config.toml
model = "image captioner"
dataset = "photos with spoken descriptions (Open Images, Localized Narratives)"
train_examples = 203450
image_size = 40
crop_scale_min = 1
horizontal_flip = true
rotation_deg = 5
tokenizer = "word"
vocab_size = 4585
encoder_arch = "resnet"
encoder_norm = "batchnorm"
encoder_activation = "mish"
encoder_depths = [2, 3, 3]
encoder_kernel_size = 3
encoder_stem = "single"
encoder_avg_pool_shortcut = false
encoder_widths = [64, 128, 256]
fusion = "cross_attention"
label_smoothing = 0.05
decoder_width = 256
decoder_layers = 12
decoder_norm = "layernorm"
decoder_norm_position = "pre"
decoder_activation = "gelu"
decoder_mlp_ratio = 4
decoder_head_dim = 48
decoder_fused_qkv = false
decoder_bias = "all"
decoder_qk_norm = false
decoder_parallel_block = false
decoder_inner_norm = false
decoder_drop_path = 0.05
decoder_positions = "learned"
decoder_cross_attention_every = 1
decoder_tie_embeddings = true
init = "kaiming_normal"
residual_init = "zero_last"
optimizer = "adamw"
lr = 0.00083
beta1 = 0.9
beta2 = 0.999
eps = 1e-06
steps = 40000
batch_size = 64
epochs = 12.6
lr_schedule = "linear"
final_lr_fraction = 0.01
warmup_steps = 8000
weight_decay = 0.04
Rows from block 9 of the text decoder of a small image captioner, named by matrix and row number. Rows with one number belong to one neuron. Each number is 128 + 24 x the weight over its row's rms, rounded and kept within 0 to 255. All counts start at 0.
After each neuron's rows are labels from the 100 texts, of 14976, where the neuron reaches its highest value: "tokens" is the input token at the peak. Only what is clearly more common there than usual is listed. The data: photos with spoken descriptions (Open Images, Localized Narratives).
# fc1: MLP up (decoder.blocks.9.mlp.fc1.weight, 1024x256), inputs 0-127
# fc2: MLP down (decoder.blocks.9.mlp.fc2.weight, 256x1024, transposed), outputs 0-127

fc1.91 [148 140 137 107 116  86 115 141 134 110  63 148 150 181 133 160 161 142 144 141 152 161 135 105  98 148 158 123  86 160 114 134 117 187 159 109  94 137 121 154 149 153 123 144 115 121  98 175 132 152 134 111  62 113 132 161 120 129 134 145  97 143 126  98 141  95 113 158 131 147 138 120 144 140 104 138 117 116 101 106 114 116 132 112 119 138 114 158 118 105 130 124 116  77 140 163 140 103 127 131 134 138  98 114 126 118 160  87 141  95 133 170 140 125 120 125 110 147  85 122 158 123 152 103 125 136 144 168]
fc2.91 [129 104 180 160 187 132 189 139 149 167 167 158 148  85 144 124 156 162 153  82 118 115 111 143 160 122 157 125 128 161 148 148 112 147 119 144 132 126 150  96 119 133 128 102 151  84 141 124 127 132 147 148 149 104 158 141  96  94 118 114 105 149 125 163  91 131 123  91  98 101  84 102 104 124 128 153  67 143 108 132  80 119 143 142  75 179 117 115 142 163 116 124 142 139 108 134 133 160  99 131 137 155 112 108 148 151 137 139 132 137 153 131 115 128 145 148 104 184 137  94 108 133 116 103 124 160 121 143]
tokens: "is"; "and"

fc1.645 [ 71 131  99 132 183 104 111 138 135  97 140 131 159 134 131 134 156 114 165 109 160 102 124 136 173 145 118 121  86 149  93 138 117 101 139 119 106 121 126 104 147 137 146 154 141 132 111 135 160 157 132 143 109 123 179 118 150 133 106 162 114 111  91 119 133 173 171  99  70 164 128 127 127 127 144 111  90 123 123 144 104 114 127 126 114 104 157 174 102 115 116 110 124 156 167 167 119 129 138 114 126 108 145  97 110 140 118 129 135 128 168 204 136 142  96 149 109 131 135 160 157 115 139  83 137 137 144 140]
fc2.645 [116 165 134  92 140 130 131 122 103 121  89  83  94 140  94 141 128 110 115 139 158 119  51  93 139 121 140 107 146 149 138 121 133 139  67 120 112 177 139 131 119 130 101 106  66 123  89 123 158 132 130 152 110 102 128 156 137 138 111 150 143 109  96  98 119 169 137 122 120 102 182 149 151 185 136  91 122 126 141 124 138 125 122 147 115 125 128 154  84 131 144 130 148 102 140 127 138 117 150 126 147 119 133 160  80 141  97 123 121 113 101 101 171 166 130 123 161 122 167  96 130 129 138 126  96  99 110 143]
tokens: "and"; "."

fc1.467 [148 131 140  72 172  73 123  90 140 117  86 163 137 129 140 134 114 117 139 126 138 147 113 124  94 156 131 144 165  96 131 142 118 119 112 132 122 108 138 164 117 125 128 115 101 100 146 109 133  95 166 121  92 147  95  97 104 148 121 140 139 145 123 147 160 117 167 118  74 119 144 139 128 120  97 119 134  84 136 140  83 119 123 115 125 139  96 139  80 120 117  93 110 135 117  99 136 135 175  94 156 107 113 138  97 107  86 110 164 117 121 196 158  97 134 162  94 129 155 107 105 104 123 121 154 123 117  85]
fc2.467 [141 161 154 100 148 159 134 121 116 131 130 116 122 100 158 108 137 117  97 202 158 137 138 109 157  84 164 115 119 166 118 129  91 117 118 110 101 102 110 118  85 110 164  96 145 165 143 108 148 120 138 129 127 104 140 175 141 131 102 121 149 120 134 116 107 103 152 104 104 112 131 117 143 117 143 154 165 142 129 122 154 144 143 151 157 105 134 124 126 132  66  99 131 124 150 120  99 156 120 123 165 131 116  96 119 109 178 155 140 122 126 107 149 116 151 101  98 155 130  79 118 105 149 109 122 125  99 107]
tokens: "and"; "the"; "is"

fc1.589 [154 132 169 116 151 120  81 121 120 130 140 150 131 147 146 127 116 128 157 176 140 149 153 115 142 125 144 125 101 117 106 149 108 192 108 107 131  73 149 122 158 137 107 129 133  85 101 185  96 159 141 128 102 146 123 171 143 104 147 132 136 137 112 177 139  68  73 105 130 120  98 134  98 102  80 101 107 139 147 110  95 186 136 196 119  82 159 137 149 101 121  95 145 118 131 130 167 161 108  97 135 139 139 139  98 137 108 100  77 109  94 113 116 119  69 117 119  97 102 130 123 163 141 150  86 115 122 138]
fc2.589 [172 113 170 165 111 136 163 133  96 120 102 113 134 117 166  99 140 104 122 137 106 159 158 112 114 132 135 146 119 161 138 143 139 129 116 168 106 105 119 131 123 129  90 119 141 130 133 131 124 147 144 117 151 155 140  98  87 189 149 113 158 119 129 163 136 113  88 117  96 132 101 127 140 127  72  95 128 123 142 128 101 158 115 179 125 151  94  89 174 118 118 179 113 125  72  95 115 135 121 155 124 144 145  99 132  87 128 131 106 145 150 158 116  97 133 140 118 144 154 115 125 172  99 116 182 108 117 113]
tokens: "of"; "the"

fc1.468 [128 116 126 169 168 157 100 147 172 103 103 124  67 146 134 115 110  88  93 120 117 155  84  94 149 114 139 111 127  91  93 108 134  79 132  53  97  94 206 153 180 104 147 123 134 144  98 165 162 119 126 139 110 149  82 155 116 110 144 145 134 108  99 160 153 128 127 113 127 138 126 119 135 133 130 135 132 155 156 123 160 126 105 125 136 139 119 131 135 136 153 161 168  98 110 174 133  97 148 145 153 162 101 113  76 107 139 108 109 133 115 148 127 115 143 100 143 127 138 159 109 112 132 151 142 111 117 125]
fc2.468 [152 166 108 144 118 112 102 115  97 123 128  96 133 104  95 147 130  90  64 113 102 117 135 123 115 114 127 135 159 140 160 152  91 148 147 128 130 117 106 115 141 177 142 165  86 111 143 120 150 113 138 125 166 156 161 145 138 139 114 114 123 150 125 115 121 112 163 129 115 155 115 130 128 119 157 128 170 118 140 123 118 118 137 128 134 157  88  94  80 127 130 122 125 151 147 143 120 116 149 137 104 141 107 134 150 130  97 135 155 148 144 112  91 183 153 104  90 132 183  63 159 121 100 129 126 165 128 168]
tokens: "is"; "and"; "beside"

fc1.717 [112 148 129 133 122 115 105 131 130 135 135 137 136 170 137 146 112 104 114 122 148 142 121  99 107 133 107 118 115 133  88 142 139 118 127 121 117 120 131 117 120 110 144 137 130  83 104 115 136 171 109 148 103 141 157 128 124 102 148 136 105 100 113 191 123  96 176 143 100 158 178 124 107 129 131 183 140 132  87 159 134 107 151 137 106 126 149 152 147 143  70 141 175 116 195 109 115 104 148  90 109 169  92 121 130 101 149 112 110  91 122 117  77 141 148 143 104 139 123 116 128 125 177  84 104 138 142 128]
fc2.717 [139 140 139 141 130 173 157 104 130 123 138 140  87 108 150 137 142 104 137 149 143 103 123  86 104 170  93 125 131 143 138 116  89 117 180 112 176 124 135 111 144  94 164 160 148  98 117 141 130  88 120 154 104 149  95 117 123 131 114 144 159 102 117 164 128 120  93 144 139 118 182 124 117 152  64 101 130 107 159 133 140 116  96 141 153 120 140  70 141 116 126 109 119 121 127  81 120 108  82 126 141 118 131  92 146 140  87 145 128 139 154 155 131 130 149 125 158 139  93 131 133 114 159 113 113 126 121 108]
tokens: "the"; "see"; ","

fc1.395 [101 137  80 195  93 138  93 101 184  99 138 147 158  91 137 133 173 137 147 159 128 191 122 182 146 126 161 107 104 124 165  73 157 155 139 132 128 146 131 146 133 143  93 114 113  82 155 138 136 180 133 112 112 134 141 124 148 125 116 156 111 166 160 101 119 148 135 139 134 114  88 128 132  97 169 137 155 107  98 100  90 110 115 162 109 126 136 158  85 134 117 114 116 135 108 155 142 122 127 115 130 151 156 136 163 120  99 138 118 123 138 141 108 126 110 138  92 148 131 152 112 115 131 110 136 154 161 126]
fc2.395 [105 132 118 155 142 116  97 143 117 125 139 107 113 124 158 119 141 110 107 137 142 157  97 111 125 152 115 128 122 174 147 101 149 138 136 102 177  97 128 137 144 121 120 136 129 114 154 111 102 145 122 122 117 150 111 107 131 123 135 105  96 128 151 157  65  87 116 127 147 166 149 136 137 145 135 164 117  59 144 123 114 129 135 123 119  99 129 172 125 118 110 146 114 116 100 101 123 165 130 135 130 128 153 159 119  98 143 167 134 151 143 132 114  94 143 117 177 129 116 137 123 132 105 147 103 124 135 125]
tokens: "standing"; "sitting"

fc1.458 [135 124 116 164 142 106 139 113 146  95 124 123 118 119 132 128 126 108 123 185 105 155 128 116 149 144  73 132 135 114 107 133 139 126 107 125 122 122 148 146  80 139 131 118  98 131 139 100 144 140 111 134 139 174 107 145 153 175  87 171 133 111  90 108 121 156 109 134 119 156 124 158 153  93 168 159  98 115 117 170 149 113 114 162 135 149 123 161 118 157 125 140 147 145 156 116 140 117 155 100 148  97 116 106  88 125 138 145  98  94 153 147 106 147 153 141 129 159 123 110 151 111 180 118 110 116 133 161]
fc2.458 [ 92  95 117 154  87 132 183  91 144 133 125 111 133 106 136  98 155 100 108 144 142 162 126 142 150 123  98 148 131 140 131  95 129 112 168 103 115 163 135 164 108 118 186 107 138 164 148  88 138 176 133 140 121 160 147 118 173 129  86 128  89 141 137 155 137 105 141 142 135 155 104 119 125 130 126 156 133 102 136 117  90 137 113 112 121 180  97 127 139 109 130 118 120 122 118 124  97 128  94 120 121 128 145 104 150 138 140 146 140 121 104 129  84 109 110 106 128 131 149 106 127 155 137 120  65 149 132 119]
tokens: "top"; "front"; "side"

fc1.161 [ 85 150 187 118 132 130 102 107 159 122 113  89 115 116 121 185 110 140 130 132  79 122 109 114 133 119 136 122 129 104 100 147 110 168 114 124 152  77 146 138  94 173 178 124 120 113 121 166 133 160 124 119 121 176 117 148 120 140 124 109 121 131 116 133 102 127  96  94 146 124 131 124 127 127 146 110 107  94 112 137 126 152 130 151 102 141 141  96 131 176 105 117 144 144 119 123 142 135 197 138 127 152 126 127 130 174 122 117 127 104 136 182 146 114 105  93 138 136 147 109 139 112 168  86 124 109 159 156]
fc2.161 [116 114 160 143 101 159 115 181 148 128 144 137 129 130  92 154 148 112 138 136 133 128 120 134  84 111 127  83 118 138 102  97 140 147  33 149 125 128 137 122 160 121 150 133 133 121 141 123 127 141 161 118 136 136 105 121 103 112 136 121 154 126 190 156  94 108 129 129 114 116 137 155 144 129  83 128 116 140 120  97 158  99 127 124 123 142 131 107 146 109 139 171 100 138 135  66 105 129 154 107 103 121 132 127 106 149 125 112 144 135 139 113 130 180  90 156  99 110 141 114 147 128 136 113 116 115 140 128]
tokens: "is"; "dress"

fc1.728 [143 151 121 127 155 107 107 151 127 122  98 129 163  96  94 140 157 123 103 137 147 149 114 128 140 129 127 131 102 125 124 124 134  94 169 146 125 134  99  75 136 134 133 105 102 124 116 116 146 195 114 133 104  78 134 117 148 121 147 136  82 137 108 139 124 124  91 133 124 140 133 137 114 124 135 129  99 114 107 120  70 150  89 180 180 147 164 117 146 121 173 148 172 110 125 148 129 121 147 153 111 113 103 120 134 124 134 142 140 108 119 155 133 100 104 119 119  92 129 101 137 146 151 122 152 123 121  56]
fc2.728 [ 96  84 158 128  76 171 137 128 159 131 144 131 110 132  94 129 137 129 108 152 169 110 118 146  81 136 110 125 178 157 103 109 135 158 109 129 121 150 188 141 139 137 126 171 132 114 149 121 127 101 152 170 131 146 123 107  76 146 110 136 137  83 185 126 119 131 166 110 131 181 109 162 119  90 106 141 155  82 155 131 124 153 124 128 114 118 123 135 106 136  71 101 120 104 131 115 136  96 127 147 113 161 128 131  91 138 120 149 121 130 129 134 124 130 124 147 127 109 133 121 115 134 136 135 130 147 145 166]
tokens: "and"; ","; "."

fc1.394 [121 111 113 129 160  88 127 135 122 135 122 123  81 157 125 118 149 131 142 135 133 105 131 116 146  82 133 117 154 119 133 180 141 152 127  88 136  62 135 144 126 157  96 159 120 119 113 138 108 150 117 143  93 129 128 154 153 164 118 152  90 144 141 140 144 119 112  83 137 168 151 145 112  96 101 140  89 126  82 110 161 144 120 160 167 147 108 121 159 145 135 109 146 142 127 150 104 140 151 161 140 130  84 133 130 135 127 136 144 100  79  81 190 107 174 154 148 101 177 132 130 115 151 141 108 180 143 169]
fc2.394 [151 127 153 162 154 103 129 134 149 122 154 118 109 112 118 150 115 107 133 144 134 145 128 125 132 169 134  97  86 109 169  97 143 156 117 155 111 140 136 143 136 100 113 138 110 106 129 129 160 135 126 111 114  95 106 168 138 129 138 140 132 120 152 125 164 162  92  85 124 128 128 109 162 124 130 122 151 124 161 102 143 128 131  97 119 117 137 151 147 128 125 120 103 111  99 122 143 148 112  91  73 131 159 137 118 167 182 157 104 107 146 121 154 120 122 115  72 112 134 101  83 118  49  94 102 116 150 112]
tokens: "is"; "on"; "grass"

fc1.446 [113 149 185 142 129  92 125 111 217  85 104 169  93 129 119 147 116 103  83  96 145 134 104  87 150 149 162 120 164 121  81 148 121 123 147 129 113 136 134 131 125 143 131 166  97 148 149 125 163 119 177 100 119  94 126 121 112 115 119 159 129 113 121 153 140 151 119 132 134 144 144 104 128 130 123 147 143 134 150 141 117 103 114 145 101 120 122 108 121 149 167 141 111  90 118 132 119 140 113 134 130 111  90 134  64 109 144 123 141 111 121 133 143 130 111 153  92 172 102 109  78 118  86 110  96 124 136 150]
fc2.446 [161  80  97 116 125 155 131 153  84 124 128 139 137 128 167  88 137 141 126 128 109 148 144 133  61 114  59 108  97 142 162 126 104 125  97 202  83 141 145 139 102 133 128 140 150 150 114 141 143  88  76 131 149  92 128 125  97 143 186  87 108 148 158 141  98  88 163 109 149  92 127  96 100 111 145 116 153 179 112 118 154 162 126 132 144 132 118 116 172 114 134  76 137 129 145  97 157 124 151 135 125 135  93 141 143 130 145 129 110 103 169 142 116 110 148 126  97 117 120 118 110 135 148  88 119 119 203  93]
tokens: "is"; "see"; "and"; "a"

fc1.615 [ 91 142 133 128 124  98  75 119 111 137 114 160 157 100 121 154 157 122 141 167 126 101 143 135 185 143 150 121 171  97 108 103 114 123 158 123 135  85 120 136  72 102 131 131 124 127 153 153 142  89 129 116 119  91 116  82 103 163 117 128 142 100 153 147 149 155 137 109 116 114 161 120 148 109 137 125 154 125 153 119 125 134 100 128 109 133 139 120 177 132 146 145 181 118 153 157  94 153 146 113 169 107 107 141 125 119 165 124 129 134 104 153 132 146 186 130 123 152 105 116  78  94 110 110 122 101 163 128]
fc2.615 [112 122  89 145 169 150 141 164 114 141 113 140 133 106 146 171 170 121 146 122 153 131 144  98 132 118 111 120  94 135 122 118  98  96 131 110 154  86 114 139 107 121 150 109 138 143 139 127 123 136 123 123 149 119 114 135 121 120 109 135 137 148 112 158 154 111 139 107 106 123 102 114 146 107 150 119 173 204 148 127 126  97 151 143 137 141 119 131 171 100 125 136 156 144 115 160 125 197 169 148 143 142 163  86 147 106 157  85 144 165 122 128 129  93 101 104 106 155 144 123 129 118 161 122 118 133 112 134]
tokens: "and"; "a"; ","

fc1.689 [111 120 133 157 153  95  75 146 109 155 141 141 129 154 146 113 120 122 132 133 139 117 136 148 134 146 134  99 150 132 135 101  96 139 121 122 135 132 175 146 161 108 140 143 123 154  95 138  91 176 131 164 114 111  92 153  98  91 142 162 151 142 111 123  79 123 190  75  71 165 124 140 154 135 112 152 107 142 171 125 156 156 133 153 118 111 121 132 118 106 109 138 133 178 116 121 130 103 120 102 107 152 116 113  82 118  95 142 116  63 162 151  81 124 133 122 177 135 119 154 143 117 134 128 120  98 124  86]
fc2.689 [153 129 148 111  79 126 150 126 142 119 131 111 106 112 124 144 102 145 107  84  93 156 160  99 172  88 128 148 152 147 117 117 128 156 137  62 114  98 114  87 121 150 103 161 137  70 114 133 161 121 150 100 116 147 156 107 115 137 130 122 150  85 127 143 138  99 117 168 112 146 129 110 119  90 107 129 150 168 100  93 115  86 108 150 169 125 138  97 131 109  91 117 145 132 145 147 145 136 101 158 125 156 100 137 138 156 119 171 125 127 142 123 118 132 160  78 119  95 114 124 132 109 111 114 159 170 138 102]
tokens: "is"; "and"; "with"; "some"

fc1.385 [126  96 142 112 143 137 131 123 137  67 132 121 168 146 159 143 130 103 154 177 122 116 131  85 108 109 123 111 119 142  82 120 138 125 151 137 125 107 106 120 120 108 121 107 123  90  84 107 138 144 128 123  77 144 122 157 163 124 156 155 125 141 160 150 185 117  86 135 107 166 131 109 162  96 121 120 120 127 136 122 156  69 124 132 158 159 101 182  85 141 139 148 138  81 165 121 133 119 120 102 135 114 111 102 134 100 193 112 177 113 107 120 132 121 114 146  97 130 139 158 141 124 116 121  95  95 114 136]
fc2.385 [105 100 134 118 114 101 163 140  91 105 135 128 130 128  99 125 151 140  95 141 119 140 151 148 149 148 129 113 114 114 107 120 126 113 125 145 113 137 157 143 163 101 141 102 146 147 127 130 116  82 167  98 150 136 145 111  90 107 147 110 196 112 145  74 134  90 124 131  93 127 126 162 144 127 120 124 105  97 150 133 153 115 121 120 157 108 157 104 130 114 178 159 112 180 106 116 112 147 156 128 103 143  93 173 120  91 107 139 135 111 135 108  74 113 141 176 130  73 109 153  70 155 118 130 159  97 142 111]
tokens: "the"; "are"; "see"

fc1.441 [ 92 113 143 105 136 139 121 145 140 151  92 157 108 163 167 134 135 105 127 166 127 151  99  83 166 106 111 133 159 126 152 109 125 124 129 138 138 123 146 135 104  98  86 130 110 168 121 145 153 146 146 120  71 166 119 108 124 129 125 149 129 162 152 133 114 100 174 162 122 105 114 177 163 134 124 112 129 106 141  98 106 104  98 204 111 115 128  99 128 128 117 124 173 146 121 130 125 131 151 113 138  91 105 164 148 144 131 121 127 148 136 147 112 123 129 156 117 148 119 133 143 134 141 130 151 133 144 143]
fc2.441 [121 143 159 139 122 147 125 133 147 167 110 144 109 134  95 152 147 118 128 140 165 106 133 121 136 114 110 116 130 106 123 187 157  98 113  90 146 170 105 118 125 111 126 188 109 144  64  85 117 101 123 136 144 108 135 129 147 156 105 116 106 121 111  74 110 127 106 150 148 170  85 102 134 165 115 115 143 143 133 122 141 125 154 112 183 141 155 142 137 123 110 127 109 116 146 125 129  98 107  80 135 121 110 149 142 167 155 110 108  73 108 100 143 162 138 114 160 160 139 187 119  85 132 167 135 143  87 149]
tokens: "of"; "."

fc1.628 [119 144 131 121 199 153 100 175 156 141 118 139 162 130 106 126 130  93 166 122  99 138 119 102 134  98 131 114 119 149 148 118 121 143 135  93 161 162 128 145 123 124 125  81 124 131 135  99 135 148 152 126 160 162 137 141 115  80 134 157  89 136 125  84  91 163 148 153 157 133 159 107 169 114 137 125 117 116 163 113 121 121 119  97 124 171 119  97 131 118 131 104 216  93 110 139 103 137 143 159 129 103 136 143 115 168 150  99  92 101 114 184 128 125 114 128 155 117 132 129 131 114 159 129 142  83 117 133]
fc2.628 [140  98 151 101 134 124  99 105 120 156 168 131 122 127 154  77 144 106  97 148 132 126 146 151 143 132 159 110 120 123 120  95 160 150 138 141 135 143 134 125 206 140 125 154 119 139 122 124 121 136 102 132 121 136 157 145 123 179 152  86 180 103  97 114 145 126 143 126 133 104  96 126 127 112 138 157  93 144 160 136 144  96 144 102 153  92 163 113 125  90 185 130 111 153 133 102  79 114 113  99 114 112 127 116 114 132 124  98 157  90 112  88 140 104  93 157 123 115 114  92 155 178  93 112  73 142 114 110]
tokens: "top"; "bottom"

fc1.502 [116  55  78 151 155 117 101 119 123 175  89  97  97 135 160 122  90 120 153 105 110 103 147 114 134  95 134 127 129  99 176 137 108 142 153 124 129 127 110 149 140 111 126  95 124  96 119 181 112 121 123 142  66  71 117 174 167 150 145 118 116 132 131 184 138 145 123  63 100 121 150 163 123 145 133 167 125 160 113 127 104 109 115 152 152 124 137 108  83 102 124 137 124 179 112 123 158 107 148 104 140 140 113  98 132 135 147  94 133  94 153 168 153 105 116 152 123 120 142 114 131 147 101 145 101 136 152 121]
fc2.502 [165 125 176 155 202 130 106 142 105 145 113  97 126  97 102 106 141  92 125 123 131 122 110 106 163 145 164 157 120 165 134 104 134 130 152 134 125  98 101 104 111 142 134 197 107 131 117 166 117 135 136 131 124 139 116 135 134 116 162 117 128 133 113 129 119 126 119 170 160 105 133 136 122 111 126 107 131 130 134 115 131 134  90 107 183  99 107 135 105 169 141 132 109  93 116 111 137 146  68 116 138 137 127 122 148 133 143 128 125 119 142 102 106 176 131 107  99 167 137 139 148 107 115 126 139 167 163 104]
tokens: "is"; "which"; "white"

fc1.150 [161  94 146 135 132 135 120 128 101 111 154 163 143 163 100 111 110 121 110 174 135 132 130 120 125  84  74 118 114 112 115 200 105 162 169  87 125 138 108 162 137 153 120  99 100 107 127 168 153 148 156 179  97 118 105  85 113 105 137  95 145 108  72  90 159 167 119 159 126 131 108 135 140  94 162 142 128 110  87 139 133 117  91 145 124 133 109 185 133 116 130 111 133 126 169 167 110 148 126  87  95 117 133 148 134 110 122 115 119 119 103 177 147 155  95 143  88 140 142 132  86 156  97  46 127 158 151 139]
fc2.150 [105 118 121 160 126 141 128 133 118 196 135 130 176 121 135 111 148 118 132 138 178  87 114  97  87  91 135 139 168 164 121 115 113 147 138 121 137 112 104 129 133 155 150 159 168 133 127 159 123 121 119 126 129 113 116 102 121 140 133 120 104  85 104 103 135 123 116  99 139 161 116 150 142 128 140 123 105  79 114 108 127 137  78  81  95 135 156 142 117 111 126 150 122  99 150  94 147 140  85 128 150 113 159 105 113 127 135 139 149 136 104 103  71 115 131 103  77 153 149 146 137 130 151 148 157 144 116 128]
tokens: "standing"; "walking"; "ground"; "floor"

fc1.174 [ 95 159 123 103  89 113 164 168 130  98 111 139  87 173 129 108 121  89 153 150 124 128 110 141 155 129  69 105 143 105 159 144 119 142 106 116 157 116 156 143  99 116  96  89 111  91 137 150 110 162 124 153 117 142 171 171 126 157 167 121 168 116 116 129  68  95 147 141 108 143 140 118 149 140 158 169 118 121 135 109 167 106 123 138  97 109 103 130 155 114 133  81 152 102 118 150 112  99 117 118 118 171 143 118 108 136 133 103 157 105 126 162  95 100 150 151 101 142  92 122 124  97 105 131 139 144 121 177]
fc2.174 [137  96 148 142 161 154  91  91 106  96 146 151 131 116 160 157  92 127 148 136 102 151 129 116  69 146  92 146 117 121 129 107 144 106 150 141 109 140  93 109 167 139  90 144 161 122 138 126 112 119 145 131 117 104 153 101 117 153  66 162  88 127 159  83 126 131 130 115 149 143 111 110 121 153 117 149 156 125 122 162  99 142 117 126 112 164 160 108 101 111 133 140 111 119 164  93 140 153 130 118 112 102  93  99 145 112 148 110 112 141 160 148 145 121  88 137 104 118 150 128 125  63 109 138 134 134 147 120]
tokens: "the"; "one"

fc1.766 [ 84 106 150 112 127 126 149 148 117  80 105 113 154 106 139 114  85  99  97 163 165 154 158 119  90 123 140 118 116 142  99 149 167 144 134 108 146  96 126 111  88 150 164 150 139 114 116 128 152 130 128 150  91 105 117  90 144 108 135 147 185 127 164 138 148 110 100 144 101 149 116 128 140  89 157 139 121 164 113 106 112 115  98 130 149 152 137 142 122 101  98 133 127 132 136 139 116  97 138 100 101 134 130 104 125 136 106 125 101 121  84 117 145 139 148 126 125 127 132 106  79 107 112  96 148  96 129 188]
fc2.766 [120  80 123 191 116 133 121 107 128 132 134 144 109 131 134 109 129 111 168 118 114 133 138 151 147 116 128 150 110 120 116 100 120 105 150 136 113 114 136  81 142 167  58 136  87 123 144 125 131 136 131 119 151 135 122 146 149 111 119 116 156 148 123 154 125 189 134 132  93  86 158 110 155 126 122 143 133 106 128 131  86 152 119 107 119 136  77 103  94 107 154  91 113 154 128 123 170 138 131  93 147 144 115  98 137 140 134 121 131  99 120 106  98  99 119 156 111 128 108 119 177 141 105 154 109 125 112 137]
tokens: "and"

fc1.208 [ 98 155 117 160 124 136 117 115 116 115 121 138 155 136 152 107 116 170 149 158 138 131  92 144 128 101 150 111 121 124 171 138 122 125 139 120 174  97 167 195 108  62 124 168 129 113  87 150 142 153  96 131 110 141 121 110 126 104  96 135 105  81 145 117 144 147 145  62  83 137 136 113 114 125 107 139 109 124  95 136 161 151  94 150  78 125 144 145 128 121 134 134 117 171 131 146 124 150 140 108 105 146 125 127 121 165 122 143  73 125 203 168 142 134 140 109 120 146 130 141 135 130 111 147 124 126 107 140]
fc2.208 [123 105 140 144 116 106 160 155 149 127 159 144 115  98 133 170 139  89 140 125 132 101 150 105 141 141 117 133 169 122 117 114 127 122 117 123 117 117 101 113 127 154 129 118 165 166 140 121 118 129 150  95 169  99  82 160 136 125 115 140 137 141 102 135 147 139 141 166 152  86 133 146 159 140 126 172 111 107 121 149 135 105 137 150 150 114  88 142 132  97 120 143 144 118 116  84  99 132 120 115 149 164 151 124 157 122 140 113 146 143 101 105 139 136 134 133 132 102  77 118 146 102 150 143 153 106 127 142]
tokens: "and"; "is"

fc1.128 [102 178 129  93 119 145 133 159 147 130 163 139 166  83 110  99 107  76 125 146 158 172 143 132 165 146 148 111 116 155 131  70 143 124 100 115 121 152 102 108  89 152 111 130 134 152 106 142 144 166 182 111  81  98 111 139 110 110  97 151 137 135 108 153  97 122 124  83 127 107  84 126 128 116  93 128  99  81 142 117  98 112 129 182 122 118 128  88 124 102 122 105 156 160 141 134  95 115 150  99 100 112 106 115 123 119 142 115 154 121  61 133 128 120 121 140 115  93 129 125 128 145  86 134 144 149 112 124]
fc2.128 [134 129 109 177 147 124 116 133 114 117 118 117 111 102 149 145 135 166 138  96 128 120 105 141 155 100  61 122 107 140 153 146 118 110 141 121 165 122  80 123 117 151 162 167 128  96 157 132  93 121 122 131 115  74 163 101 126 130 156 121 129 129 121 128 146  61 149 127 127 108 133  91 127 130  84 144 140 127 150 126 129  90 131  99 154 134 142 150 164 160 131 138  88  81 116 146 119  85 130 121 140 166 113 135 143 173 150 190 122 128 111 146 115 126  94 136 143 139 116 120 143 110 137 125 161 142 146 141]
tokens: "standing"; "the"

fc1.625 [168 152 118 153 149 154 145 133  74 170 117 155 127 152 152  96 145 131 135 179 107 141 154 130 105 141 125 168  97 115  81 161 100 168  98 114 148 128 107 127  83  82  90  97  93 106 130 111 158 138 133 177 131 117 122 130 116  94 153 147 118  81 116 109 128 145 109 105 110 105 116 166 123 119 103 146  82 169 116 140  88 124 153 135 140 142  76 136  94 160 137 106 132 151 198 119 113 138 159  94 129 122 143  83  91 122 103 134  93 100 179 152  93 135 142 154 106 155  97 136 134  95  98  83 107 134 174 134]
fc2.625 [123 176 195 135  98 149 150 121 133 143 126 106 123 132 110 134 132  92 166  91 129 101 165 182 140 172 131 108 166 133 138 117  98 163  74 125 127 168 121 124 119 159 157 133 185 109 103 138 120  82 164 121  98 129 112 114 104 111 144  96 136 113 154 153 135 129 124 156 129 133  94 149 121 112  85 169 143 138 185 105 129 124 126  95 125 114 126 132  99 110 123  95 107 128 118 136 127  94 168 136 139 144 123 117 168 100 114 111 112 132 148 163 117 141 116 135  83  99 109 137 122 151 104 109 111 107 125 123]
tokens: "and"; ","; "people"; "are"